config.yaml
encoder_norm: "layernorm"
encoder_norm_position: "pre"
encoder_activation: "gelu"
encoder_moe: "soft"
encoder_num_experts: 16
encoder_layers: 14
norm_pix_loss: true
lr: 0.0045
beta1: 0.95
one_sided: false
weight_decay: 0.03
Rows from block 9 of the encoder of a small masked image model, named by matrix and row number. Rows with one number within an expert belong to one neuron, the router's apart. Each number is 500 + 50 x the weight over its row's rms, rounded and kept within 0 to 999. All counts start at 0. Numbers have three digits each. After the name is the row's rms in percent of the matrix's.
After each expert's rows are labels from the 100 images, of 14848, where the router gives the expert most weight on average: "patch colour" is the nearest of a few named colours to the mean colour under the peak. Only what is clearly more common there than usual is listed. The data: regions of photos with short descriptions (Visual Genome). In brackets: how many of the 100.
# router: slot weights (encoder.blocks.9.mlp.router.weight, 16x128, trained with AdamW), inputs 43-85
# up: expert up (encoder.blocks.9.mlp.up, 16x32x128), inputs 43-85
# down: expert down (encoder.blocks.9.mlp.down, 16x128x32, transposed), outputs 43-85

# expert 7
router.7 233:478483496481445483451477517435496571432521458463479518532564584484543463413578542500575473537449391582586480470492575395616591481
up.0 092:462551429516466502534530609507390511504512482492459574539568490537549463376460491511521567524535511533485565451514530519565439516
down.0 097:559452531534469491437482481461620475542503491492591385593576505421557564453492503478538551480436481539508557480465532435500536458
up.1 136:515485493561610529484546572609365563528511432488529500496563431554457495494403574450553550546376548477550502506410547447424511442
down.1 131:562531448459487500501550440484595465539489482510502436542347513494439522480510490578417447471637460552461471495617524491484413555
up.2 086:552532507573567422491504485496405464545440616496508567431558488517524404363560549475574547459532489514521480478463530505504493529
down.2 104:508434488449449599485569465501520404483577585543459536466499522509465486470477535588552498610479440442375533593476568494463515468
up.3 119:502508528413624552460432491497549459554584451450529513443519446511574520523544459586476482546443544531478543443420491583459465432
down.3 115:501439507419639536461498522521443521522544511428603515494491445518501487503481514563430552508540583481512548436385507585441504513
up.4 089:403458569477493556533511493523499427578500537533509467496562517581498530529412514561542596421475478524542484453534475582587470468
down.4 090:519545440534465451433514484450470565485547464458511510468460523451514474544550521480539486510455546530513429462453533457374504504
up.5 122:488471461461461545546517470486576493610527490473460359443505531500401553485450464591590495504483427432488555565529510551497500449
down.5 106:470498468458541517434481521480445493428507500435517619415548493504530438522559509541529533534497546490477488486520386516552541577
up.6 117:529500523506472479443499452515533531526450525511477535467557467535482454426564515508524466431533498506530459414491519466585400567
down.6 119:518525450468482564541540496524511579516543506586480436480485581549462594472487469503465439553465543472499568544523528439463534392
up.7 109:514496452537513444583528432506559472437590497629580439545475541455533500554584566474510497563567533525476513404439522508471526439
down.7 104:455525630507510573491550508504448553519446514463455492557575503582553497400485482520437585427422497487452520597507438498589469483
up.8 084:486464508447457447489564509550465520505460500485408588531469495493519453423567507522560457400571501403429424477449517500455517543
down.8 075:532510477539556578486392488455587500442577485484523498456484485500471502507467456479439565520469545563521583510582586464549559441
up.9 122:556548502505507463443443537470450518483491451497480606545513505486504438471560473505473450483566502558529526463534429416612476453
down.9 108:539489458586405497565537500509549483486519581527455416453494529512485597415514468470499469508510469453481535536509572516486494491
up.10 101:532449508584484490490448528501527557520486537572547464559593530507487527512470471481549580583434455557590577524589522433500473565
down.10 105:472529472477515512497531519454537519532490391504520520515491468490566413478525552439538383512480412528456421538466545483493510426
up.11 107:526525485484477604552490405520457445497476533500479463447447555482470479565451502396464445545446491417515576567483501520417535462
down.11 110:405387383487512481453496590418505476426513476451524474546484465543517425476492510507580554480511502519477442477476506470508531528
up.12 106:531469460473463548503536516510607465489481484506502340525448424514484539532513522562517539547477425488441599512535566557474559465
down.12 113:486434516423503470444442533472487476503476446423502586539578476490565488540468513492496502456470482615542423441491448510506493612
up.13 084:470484540510489604512572487452410467466565488476475493550558493469502493472454473544506521666509405393488488521425500520435521545
down.13 093:513519494573531425438570451559496533558560446544546481501458527410531404571539556359553481460491487531532490509391485538485529463
up.14 063:470446558551525421493470515582605481490513418549464426542479460537486515527508479525477445555478455631537537460518435576471555523
down.14 080:433414507415515554430539504492553557596546553388547481461498463609482430489490564532453551510534514551513447446455464454519565494
up.15 063:605549505528543477440537534475509519534527522585606531545521493508489499558546562395544616530532498488507500456463590422522523465
down.15 073:575494528543497509487579491557409479532468546493445491503466463433445441549556558516401591499585552453436448488526434514509497509
patch colour: white (71)

# expert 4
router.4 097:512517477575534416508560581535488457489417515463491446439508401507464493538450449510532498499531526463511537508490494553425459512
up.0 121:440587445451549622459448605502563465445453533481554521597549491518455418525502472491455560530495512521486601530553514490569522522
down.0 117:548417533549434411479506443500424490585498485560461447436482520524580549527566536459562497493536493505464313515443487545456471528
up.1 071:571503515508526542473532538486502470537509458458418456494488560482494545435530502483468524487445457542508514424592593437489505408
down.1 080:498453518474501439508515484491506473447408567513595471518431352572523423480504453543531442545585523409551481528395435493490550581
up.2 101:530430455543476528476438487459462531569490477385609596492547588570436508555500570477455490535434485467575493433428516500534450489
down.2 111:587449422485555511513561578492544452420511504592419551527416465496590495512529512500519484495552432532464528495612505569450515593
up.3 067:434535532478502504471482589515553545534508461486487444506571452482590553449517436534596514563540484434458605557496507537533498604
down.3 086:450481517460460488470538528515464455492537491537470452467507421515534401517490445574454503552492500534439618644503398529505504568
up.4 081:534415563516509512542507545532535420549544553577617490547475402464556574451494482430404532515503516462515513443521510619509509516
down.4 086:505497462448587495514530425533393524487494483443426485513489437550521457553461519525592505446433546520495474537491435437414520527
up.5 089:478484397581502558428423466469472420461374507522428571562487457516555449503550523458509516474436544587579541492548571477461479383
down.5 089:507482522455533434534533514401459473503547491416491471488509520461450495442460415418493498455389455392421567542432511472498471554
up.6 104:401559431565503439514542521484471534451555478532398523574554458569516519404451477536515575527528441510580478531480661453560443514
down.6 100:627458562472564524506493484431538478496520513459538397486466567456402435625488478410480449501423609475449524498534425488403522486
up.7 098:510456491504506455473512452473402495469403479500433554432565430597458470491507544570483503448512443580558500522436475501587417454
down.7 108:470518572515525512496460501452580522462547487455503417506468620430522554490490401465448437528421523449485497511560537495489553533
up.8 076:555494478534479489554532487555475565475420582521454528584485405563522513445517496530489418512503499507504483533547465382393523459
down.8 085:421577497476549517486593539460529488518520484539415413480400573476569524544540521537446535468537575424546596454554517509570427487
up.9 141:500505431469520508514506491473587402407489591505467572457561548475484504417540504602458506468546481478490489558472524515483420549
down.9 126:454478589542421498531476540522404618551574506540507469537497434571563444567515560548514552468451500506540479544594482429485632505
up.10 086:508441491518508494472472500492531538487517447500527469486505514543565400510491525541527542487432519567555532458473453437547583522
down.10 099:557494521454522469584465502462524561490541438481405459566488549478529561490522521474469408490528547447511502483533568553451537466
up.11 078:466516466490481450520484504509493439538440412467476579546552488505584474444525477493513515519632533525454504515534588426493418487
down.11 078:534444597446555484533490428504496513437492521531456449490475607554452515566548439517502474449390572467541453488479433449484644459
up.12 105:575457455547461504571513545506472561333485532572552494540507439481484446513523592437480481528492560481496556437535595474446552443
down.12 111:433501503427558509438556555504515574596537437463489413516475526549520528497522374503555475477433423561519459537449456524600448505
up.13 144:467576533516471465442520518483390497598563627552539335451554474544502514486496423493441553565464568473513480500533565426483488491
down.13 122:568583487503546564505458458447622493492528457597449517519502591524454504446481599512515468405611507497484543529419584515456503528
up.14 111:526527615395526486464477484468520483569596508485514500528494442492497486505536468501531444565521508409430439552467468578457545571
down.14 110:464488462571397516550463528599504506416537496528553541432587527544508506498478554600498484473580498562578424498549479508597480449
up.15 081:480457492398515470522508572487512480551601550567458464469459458522533515475472389508491443554519586445378441464512513523471556494
down.15 090:435583536542412543505483472544500481506408495565622496527504506478444517531532536502548583467573469548538555481541444491552449438
patch colour: black (54)

# expert 6
router.6 091:479566501593602530544476546509504457493413497477565562409403435427491415506480481516559551515582614467518597555627430519501421542
up.0 100:455479472411539497455507532539564550515492446512464441535536451530475486437435517513565522536574472582428450582499463652554528546
down.0 109:469422522513478413403540521503520496536576458486514553578534405445529553565532445503527457531557438474408532559468563522514563532
up.1 116:552474511488558448469499384474421522513537494528476485438505459527477507486433557400400513496494513520438415497482455551379506548
down.1 111:482569512591437560543533565567546534424493501512456485501521566460462516480494437544581485493499474457494589481513500478625476463
up.2 089:516510411544560497500496494532411518469438542485476489468560532531563422557525552534536457503521485481613509513508501492533427409
down.2 100:531441453458508536457561602383533528505539519495449546514451555508505552488471491440494574479435483588415499563546557433429556537
up.3 061:516540399437448509499535555405480484473474480521441512501512467582465487428490525529585480514405583485425449508467588495536517347
down.3 078:475495608558670479506503483570467491558473482469456415496491536485480532527536514534474535485591451496564566525544452476514504594
up.4 077:505491519503526459445430488471498398545496487514465618531482452501518393406484492464466500495467528568486537482518480467440582596
down.4 077:488519445449483495536467413465508551467572559560582390422513541398474493599473475542518472561421432449511506499403522515536458445
up.5 081:505526428447520563507496518534529438463457531487421437531455511452498551583523412498511524553543538522549520499607553494537432456
down.5 092:441426517525524457391486469442526559485424498424493601507516507559464522435466592475501493520543485485457515486468475515495537596
up.6 069:538502467506450507544507420529465500497508512478495411434413576469542492495471519468625463497485496456537499495447483419579382655
down.6 077:544607496553544461495481534466515525552472553580552544488607424502533428532456394491444586511516526455526517525552569538409567382
up.7 075:554534421486431502498523590521469449479524463642464518505559497513449454550463507433467512498600510514485507552572510458563438384
down.7 076:487500559481558490474400384490517488492454581413528456537425510550476599395544491520483470539541533482502452535480517533486636616
up.8 213:489458452411487589482546513523538493483465412460489583491509472548547488535460558576548430504551460553456488540439463588533471573
down.8 166:559418509440449523420469511409494480443462466517411605510485494519548561550455589511496512563463472532540465599480517565454480581
up.9 134:518514524466590481608509497475552517509385529469520445502531489422473518406424543409535570493549490439474558529460588416512483450
down.9 144:410478530535425489463559475517514482540560487537461434489433448536503633513576543556516529503517564501549495529517402458445508460
up.10 075:404496486402509515548560452532485497547502550552512471449457511448455535517492512521489533508513535533557502524568513469605495483
down.10 072:538529422620418458450381557460504445482473477466542513480582542514586500505511509409530479541555469505441542396496474575395462484
up.11 111:530491486506512556574499366544489520503442500393563500498531521551546410527514669469536560423526467552493500445457451518543509500
down.11 106:482501487450486508421528577466496573450535444510443464489511576462463589464475400527459422561457484463511509539485534416462502478
up.12 112:548450459617492517423502425505493476436390557497529493479471497550518511570549611497470543473514495494575480549474552527534400518
down.12 108:508537421380579488582464548390516517491577495454430550493524474417565472426416439511521461578485478501493574453516525466460569498
up.13 077:508536558475515570518413476433472471469496488431539519547581538431459567462542602474497421649473542490484440552475561497430428533
down.13 084:513504441528491447508591545525558523492543539631484528422505449583490390552483361545479576428502476502520495526499488560547592557
up.14 088:391481477489579545454436521555459548437404560583554486559497449414489549555503543493430568513564465495514601464512464511528549509
down.14 090:519508512516424469493502462451533479558588437500531479396479549510551473486481468467561406518427530546483380535420536506547538507
up.15 066:474437585445438476478571507434528467517504475416545408538472464521440443477411547635510513520511485451573404562598419527561514430
down.15 087:462551341492505478462499543530485548509445478443496452496444404441446484631531437478444556480551539527402608530505430463469587558
patch colour: black (61)

# expert 9
router.9 078:397470561508473538480520536486534414520407576487432598460400445423488474488453529428513472497461530491474435541488495533409509551
up.0 088:417446477563513510398496418499517425531509552454461483401508531505540599508544445557478450485530541487519548516492592511460485444
down.0 098:560514602460455491574471453517558499471520522568547521533529543490440454426432533445480576483481492490452480376564422484453551490
up.1 119:518416357485455436495569529476484504476512434574490447603488462504446570478494441458503467514430510459481487557440566526553470477
down.1 102:482580562488466516523350441483567406480492560468469509475515492497578499530444531548498496446602458468485520458533438489504525487
up.2 083:539448488526585579476487476581519503453527579488483466401512507514533486497478501477495541468596605510469543438494549526580434465
down.2 087:495448527454531431538375497455478378652439473447531523585529486503494530492470519511509510510507386451475471506459449480447525475
up.3 081:573597538546506529420432494486503558425484644538529515492438581509568545622503422465425494514524474428616501445522427486528562549
down.3 084:444406434446551527612521511529537467559520417425432509521594451522507465400572557507448558511503452577416475556484568522516518434
up.4 094:493484474401483526500511534472525461575553536484427541557523457513550459465522512578631523554536432526540607536435537436559488473
down.4 097:529519497503605482456488585414453544470524499477593474407451539433546400519490483409512491459458558522479406544604447542443448508
up.5 096:433512578587557497509391473508411460579597431549470525432509478511521464500388503499453480434461518560499485532589487504518525536
down.5 096:600471465470457462534512493471548493447439556516523446500581494468498489529538538457552524540480528411497553487360558506505484462
up.6 083:615465523427504490517523517506404482387520569563462475619538420479574518474471524409553564524489497486429496558444524481507557526
down.6 086:430501547564486523487481470578546478661473449503473465511521544433469556588515573547523473458562557558496529476520472474541441446
up.7 103:465471617531567485472482500507528485568460505497376465412494559363502499476482500491475528437504456401545530552475527424454458595
down.7 099:502440433507499424413481494447526474563560525392560455598428327534515445438506556500511517465456499538415570425574499522507472556
up.8 088:540531507484562445513522489551481548509590559503477587447464537461545490497490525554544557397554441485526488572494472541486515618
down.8 102:503461543544486531490464430579431471510555451468480468417486513490364452617465596505419474511535514400432522491490464474459576573
up.9 107:561477541500518500574537527478431506431516536577523500599467529424578418537459524484489505435533494438496552512482509482465585482
down.9 106:453458439545558453453588540579494510600458462423506508470424419542500535510498557399610486511463466561429458485487546503513392475
up.10 071:531525493526593468537368481499494550397500485469449446626526461422450453506465523555434487498618476489473533468501472476466592550
down.10 099:528495422469547480518560392455573493576458519362563597494473538492435500538475435528517510566427473481483548572488517485474484499
up.11 131:535453531465425567491551509504510533482463474555462581582500548517492565521543567437458527506530471444383517565542528631458586528
down.11 115:544503529515560521428398568529466397529507500535520459491485421482524574513537461470621541492440524532537580546482516528605449533
up.12 070:435462409433534597504487432508519561496538533512446504488424506447465490457465345500539501543533536480463582467513571544510500481
down.12 090:522495524503477449506415445629571498586447491501461482513536502554434472504532575455419455481514437519499476409512435561519633497
up.13 102:468451509517497477571443506474547459598525509458479469515474514400459398519561494584446418434518470500482500499553474430448582524
down.13 116:426507536483470485502559380489571504440460507559372474510522567547453564416522531491569465495530532516461493512533414490488401509
up.14 146:507538496536380515420510411479471443581449557487458473420477503476486571460479623499413499471452458538547535503517544509463483547
down.14 139:527493419516567535535540565426504473430658503418550540392499456514562365510508432384576481522520516485475511475442489461459495423
up.15 115:544480500543435482482448510532421512466453445495567512499513554433556439607599540443460517491562478436611534436445590466530464509
down.15 118:479477377443552529574504537428568534505572469496457485479493540575545499496496430538547400536435489509466492522523514448532494382
patch colour: brown (60); black (32)

# expert 1
router.1 073:445453440530508553563496557476567506462512579543457460426524474482471436475458463460511465476537566533429523429510559436548425505
up.0 096:549500459514455494490403503519515422472373582484513575511489525478515423550535508435456522509511512556554597594470542468553386397
down.0 101:495488482478592522517536576456488538485591482472503499526499450497506559506456514578527565500512392489454502436599532474485602570
up.1 092:430459568468480444448516503547535568430494582509454517485528482580437501537495495523565566423573518488416479531494390555534457439
down.1 098:441529571438526480534526473578576494493413486413509452482552526530507499478493489478452420590448527520450444514500387529491495556
up.2 114:543491483563478531438500395511496457547433533490462467398437544481508551563532468475468476535442455424644558494515452546440507505
down.2 104:490420487433582523531468541404475500411602519417516598593549448449536410443395523550550466473529503521457516487486530471493523560
up.3 088:546469479485460530470442496505481562512573485395481464550564524508446494456497404496459440574425523623429526488543512473530496579
down.3 087:471470450545533402535547479511541497535487526609504542449426524569572461507533531499569420454529510372565492454420449541442554407
up.4 081:524447414512507443438432419471567515517488521563493438448460517421474450494540545549448524449433552486504476445520479558542499531
down.4 088:427612645474388471541559516479488489519468489424554579431569495542455537506413439493491522552471461499600438547398534544480536568
up.5 119:574455544529477512468427456577481441488416508562486425472484508416475483539493516536512540537463408457658610486544490550464512483
down.5 109:475519510477579523544553534349532502446599445389528568529517524514560480492492436473530460432485566571442464552414572549543545544
up.6 180:545496528481503504459546457494450516464465490574505546556445578452567505600533557408452500471426470447495510538557540562462560544
down.6 159:520519535502434457476443520567422437555491556556529525504514482392596548513464505511552482538417439495572448493470550560545555581
up.7 075:530539508442537494492455585575526449526533494399467561470491466483529527456474444522537517548508501509534498503471430465515379472
down.7 094:387503539552561508415541460424437527614491508474572537469483513505419413597472595504536559529441457459566543526587515493428533537
up.8 102:462496615461455454531558478458525547485590468540460546524478501512496523548473582528529473459440471490432409512440475576557605554
down.8 112:490501496561523381502519569455586503496549528537487441532539497438505519554513521426537543501500464411479461467457481502511568464
up.9 078:474481485467434599436441562553490508607506562446465561535517462555508446504486459441474552460414511545565457510504522523493412517
down.9 094:463505405467463525452518496493543553481468544454462481624447490537446462512431520512444546531562483467489580425475544551472486545
up.10 089:527447511500534463494558405510489458524451495507511480463447447543484536507538483509499459391546556576438516564449588560477447491
down.10 094:497577509520533555474398553489492518444537514530495496558532573497513519507431502509538491576469530374520573467509487438519602456
up.11 090:445454485528609451450507424497534585419475464499444470492472459430542449481474469447577579463457475522513560452553475456430485520
down.11 105:509508526537535445405463471536587570541489473427415496515580461574509536477545550651481374537450535453473471538483466510477443515
up.12 080:522462512473470480507412531497508482537478506515453549541513516490405510555420508501448458550521576511391463411541556569514504468
down.12 086:503531569529535502508581509556409442511522467439614463491519406514494502452514401526557610454474468481557547573405462552511575620
up.13 083:550513508533470544460501411460444549515496391471419525428439563595454593567551483553527510578518517534491463486516452497528528467
down.13 095:425475514522444445441418562498587419487488548467516553559551402484550425439472501471403445523526403467563610519499503581476528551
up.14 093:445548396414520453563551575524524529515579511542483470559543510523538414353472442513467420650449460498406424468500523431505542536
down.14 097:539543545577415497471471430511474526495472529553471487453425540541532596623526473539547516396558578502599450528512496491444497460
up.15 110:461521507422504463454429542448526442563541507477538462526541482506518482389469532522417512613428566484481454441494494511484505533
down.15 108:475553491528432513471557498515497539428505566599455571430516539527496450514516427517528502423606492517509486618517538498488439443
patch colour: black (77)

# expert 14
router.14 083:418533469586534401566547567506457473572465491507489562411526484513520493597498437522448576486514521454508428548525465500435462461
up.0 082:507565526560522441527550570422510556453524512486543487498468462544440527510425530497469490569483444425484430530580454464475547547
down.0 083:481464485435502591482427469572505435502489536556477534492518495514537518585553523493520454445534555535518505496413525543506530542
up.1 082:482412552482454489528405534500411502505537503461493531421465473421467535448505649457462474568588450496499532476554483543539450483
down.1 086:474462493523565539539566487464588452547543422439519513617502504521551407515472331438522422473438517491506506538453410495568556543
up.2 105:540510430520555473430495391483536510428479539442576569601434515475548336551551474507475398420590492502568514489515558520404459578
down.2 092:547521600484467575505508555526506548521468478522459438431509464484421583477409478529533634554536481512477497492505458459575504476
up.3 084:439460465507617491507456416591485453439514462546545546450564476504540459506468578514516430501624509522570459544423487497570388504
down.3 077:541538516541458466483552579434455540447455535479456485529436496630485554510574509531473541484409453428440582545576561495437625464
up.4 139:494455539537508489506488510560456464454450481566521518438527513506580468505540515468468586367500463505558628412515500494530486552
down.4 123:548500541485528479539484482427531541552573458394513428568478544525456556519483453564514338623486475494468410537472511441482521383
up.5 075:583541375505502529419414485610522488480577562459498559575536596539590394575543532538477429429590447548509493471507517519508449506
down.5 085:497460477559552453493581464412494653478441508521451496472470444500515522426529496585513541615455449503500487532423600487468519494
up.6 089:555566368550501535538471552512469398540506578541488605454496497484487527471464480526431578450456360454413475543456507443543450500
down.6 095:424369528382573529520544510498602536521496439420509417493455483422506431590561547561486455606535598446520496451465463447514538557
up.7 083:562496521501518525458488520547441532501472445490538496500459512462525454440405438437516527478517489531621433451486527521555503463
down.7 102:499469463546535580575432561456502507539490479401446415591427503436510509474428494577486567510490499494560445482571529473548494514
up.8 096:487515446592439431452571525490492541558433536512398476481593464535536492482556439583588510529494571524491540520480551465490383443
down.8 094:529510530503588498541483521436478433416556493506623522573462603519479567460454513429446535449525513487464450537510497527441547531
up.9 127:397518535386494504486522458567455498489522490565562451517513486526465526509386472501430457535548560506477443516486530438584546475
down.9 115:525542520627449470557486494469538523510478571526455459407493445532511477540541514523519504499520409549459556497604443512449481428
up.10 087:489505538473474469482464415530503451423370586569530472488521446541462485459422608521405493350477454496439498461526510491574550559
down.10 101:463516496647527423530468526480455510636576424423474468541483506471505489613540453447562454663553515464441564543421525430464458464
up.11 082:377583602454532453479511475457542545454528565531473522411427480577505445528544480534504520540439474556440510434459494490499479470
down.11 110:470492542426502415498408475525575499387442614553452584456481367540407516502518503539522532498558448552467475521489535582519542420
up.12 097:473479558518486515427519481425542427602407542468469469431534513443447565570608451451502499429498441529510531504490499539424447482
down.12 102:550517452468481514597413544467455481413547405408556510512466530522476459436385569499497584569540476514461416491511512476607474503
up.13 110:546445487571462519523573516528411554432475530488420381445518496552562610596511509510455547548496465468546472527500475469527515514
down.13 100:494525419493589494474474545450585398569543439579561573561497550464541442391559482459513444427500527458468469505485554585508547487
up.14 063:546508491556541429539565524550438484510494557513479508492547538551525524598433424516523455593552471545476575510532498438471521542
down.14 092:466521566482490491398482542477486463561478474478420537592474473464476408600606507558518546449530539499547539516428441464568476529
up.15 102:457463580541540502587519528546529544437536445482531628488448513538555480577490496532481468539517638489413468442441471599509546463
down.15 113:500525620522556473480490466417540597485459495461494478548506517552432446591591573505495517507572499425510426524442493446541417529
patch colour: black (72)

# expert 8
router.8 079:510501551509482498438483598477503498520520450515457589381387437480513514503521417521457463427549594447500439510455458449434467487
up.0 075:436478463507619562474418565533481447584553538447527596522446469503521490481425485404517443519463489538506583525573445563527433499
down.0 082:503467536497445484500522451539542562495447482596478476504523466514482497496578519563493509433572568520551507551498531445438589526
up.1 082:512508585475552416511522543543436556505490534503626432493428522450437507530594541491430484489565525564550514429539556470518550425
down.1 099:486438468489409442494493477557434509505449466518430552482561445527574563523551491445526578477510449518553494456519452574478423551
up.2 110:448516607398522512490504507464576478466543427507494519474527450518458512424446495482524436519472544488381412553461514563559532502
down.2 116:507509595611388453489483495593437532447443603462464500475483453474491469536558492495514521454605474513538551540565493536514453522
up.3 102:426475401494496503474542480505544521472514539529498538575553518479519466502451443527489457404586534507499464593532553446606517471
down.3 105:573512536528502424565477450491468549517419504526468357444501530561475502534558491491485514529496539400482581405513442501409536451
up.4 070:455507551509514500424604503583531416595478460431523520399567527487405490407493485551514536441485503541454566476437436526470447482
down.4 079:453491510548518497516418511456506528451544614571387516547532443502565505524506480541443560531529535502464515483510542495529476470
up.5 063:490560488465499527606510459453549485554564551592614500443476418507463394531457414490468562453499524526495530528494521565480455422
down.5 079:429498524528575503440494552574483480555492472447446527501578475520475515513440559558436527543510550519573526533489443475464617577
up.6 083:515603493584531524380469552516521454529498563498558490558445522592521622559513495436399527466468508416527500433513475506497569571
down.6 080:485444490483464531591468546467474430542570479528491525463548501453484400481505506517599446513472508535517382536469528511479497411
up.7 103:521470524582561515480447442483563482548567518429513506461425433417490446523474517471491447459427438446571543469530488541407578626
down.7 081:586534495466460475552457568557423516493520519538526493523606520473505491485508479483578493482518593555460501533448436531584442430
up.8 124:563518534473473548574512446467528391545504533507427564459487519439502506443532624469471478388547431489550550527491593429523446444
down.8 119:508439458519467468400467540440512525493455520363503439551483411543511445500414415514558545565510485443499444435446402506510551656
up.9 076:532521438460458383478421442466465495494527548446609518567494515559528504533486504524474454454484476520505420411440460525576520449
down.9 073:521568444585528583522608516569509578466455491611461519472518495488437434462581453506525476546485470437522617473586583457500433471
up.10 075:511449484503412548556564415491489542545482498497532486511448505424597506478427571388563567592542554469535603442499483496404500498
down.10 085:524544494508531497554450562543475479474478497462443488468480452580421504517458490547493517540555476522448423594555543426525484503
up.11 062:457523555439496445398512497532469424510426510529506430482490484510547470498487444458500517504525565558572528561570442469522490526
down.11 084:460509597449412555546439448552536525411537511486449458377471439457422458606495394520510576476452464472471524504489480522518511545
up.12 067:585494516470471491441487592473393538616504517566579508483583475515479485522534518487395551488479505564497466515512441483449481568
down.12 092:527455483420613557538554540538471488585436489526513562422559433510397553599461508609547540488582516562470516540511461466464498519
up.13 089:447544519427522536541517523557398469502515534505552480482578484519507502522490492508459475549466458481517500434406515466556566488
down.13 078:473448471607441491441458514418492457510480490484456459505447517467496465504519544472491492503507526535418452533569473554472386514
up.14 128:431524439537471486536496507515510469526475607554522420508543543533455500545488464541497546478550551542445549607506493529441389420
down.14 136:496472591494515504450535536497535609513517439492459495549597536551537541478527512471509523495401508539528409443545487400490582542
up.15 073:454412537532395508478507475623493554469472524554487521473482443525494485599512555530487474529552565531479577519455437505577559496
down.15 092:380502588455508434474511514517562502509469541461487491446505467595534447587535419601474490504552485569440513485533448601537508612
patch colour: black (60)

# expert 12
router.12 070:465469470483461472536478534526500486574444469417525607539434504459527524513472533465412518509514571445560495435551514462554529475
up.0 093:540426519469452487479418506506424500445527568508568471577458481493526525461558523419393514532478420478525509543506484505570534524
down.0 094:549515428541525596583575512479577498578455440494548504459496482492559512501485527508611487494502485489471507435494521504453515467
up.1 084:508507428540520543502531478570476536467546528492493514506447546538513417599456559480477426489546525463508509444483447530476491538
down.1 091:480496528487569528493475583509569516574443461396543445469437379410556569399568455510501572494433470558480445548517611481564482526
up.2 094:547503514462492565441415503518558397515519548448570475516537447452506528551469542536564483525493476591476534538590535465576448529
down.2 097:490508508580468476545572451559449556425486488484508508455514551562561420504582408488479474457563510392497514533490508518410603458
up.3 101:482463464541492525518532486497533474502444590592561396484540488467485509529500419523549517503594514335405527517440534552443552470
down.3 103:474583554429477450484485520482487448559450488454421620500459515543490546497423600518503493482449442596448521514553381515502424446
up.4 114:527489519578467372476563400448498527529571462465523473531467496514524528510539525487542496411482591500542440506509559552566508577
down.4 122:515542513454519595577416527548518546467473520514493476498584538474446587519418454531489463502538414455521534482467469403445475394
up.5 083:525531614541551528515507543507450589477520501502513473389539603500505542608427437490494537564550510454525439498486432428466510453
down.5 076:469435449490573521535491476449598412506467540477519489597511417483476539428531593507530511462455525538422517450479542602423498514
up.6 088:483429493478534491501560532433492474541511515470585541458496460547545428521571480523475404529607537482442420503478514500473453541
down.6 090:444545529581464483476525512529516567488485536569464501510494606433432594502501439461549565414434497520445614494590457539492506480
up.7 087:524456578518502536557482490549488611540468563491478432437481456524459503483462472526503577508415464561541575492543486468389586494
down.7 092:355535490505452502425521465504510431512568437506526570513537535412482468489561488476517462532521518465419470490440455514591407522
up.8 108:522490508518488471515439369443481560514464549542560508534484451509416470425544545419475496468474487557484516462571544550428497573
down.8 108:529550412492498561520496549573492517429510396482376525470545530527560560485455531547480478530548446451482541487471523408553460447
up.9 086:423557404488530540485476491449513549536510527481592442589484510574515430426526469448467405499504470501443500511527453542579443504
down.9 088:600480468509463536512493541590442482480460513557430489409460474467509602591455595498494567496606533495514496500518568417466497520
up.10 131:524459491608489532495496502513509502527492480526403471419459505485517619542454468521548558543409531409627508451469447512483505406
down.10 119:423455517446571526512487513429483438498521552438545558547589495425505388474483548474488526428510491537394485499537520542442473595
up.11 100:440513452511563482442514568441507525447551408563512500504505477563517546517485399534445463456497561499460432496469524535655495483
down.11 093:584469488510435490599466469581510502547447617560435486546502503479529491476529530451474438502547439517489595477524519497449523404
up.12 075:567582507493458483384510473502452393521510513518567564504470508523560443487479547596575485528546525568455505535424604423461420556
down.12 085:386445518501557481609524557447472528470545496559507425474495536466499472495465439446451455496508475397544555508533533560524561497
up.13 071:484523554551540588521500475559495519537505447509533503469440475582456501457529468452475487539421539543432504475527495533494541448
down.13 091:456526555474444539436493470421422526507475471488524508448398474430543463609539519546539514520462483505517542491491509461541540492
up.14 180:425507399453482637486546490565476446555499481607507438497489438554563514425418413549551456467495504545493466498561455558487554509
down.14 131:520461418549489550566522477510496524513400560512500430454426416486464540481453422529446506463437532589473509474592552514498533534
up.15 124:508444488556520604532540497524473464537503462434465429470477510527466562546425452415493553593452567446466564473513522496396494475
down.15 114:468450540474531407450454535486497471495495542501518523513509506414478427478502471516544456441458496461538446518523423575522556492
patch colour: black (37)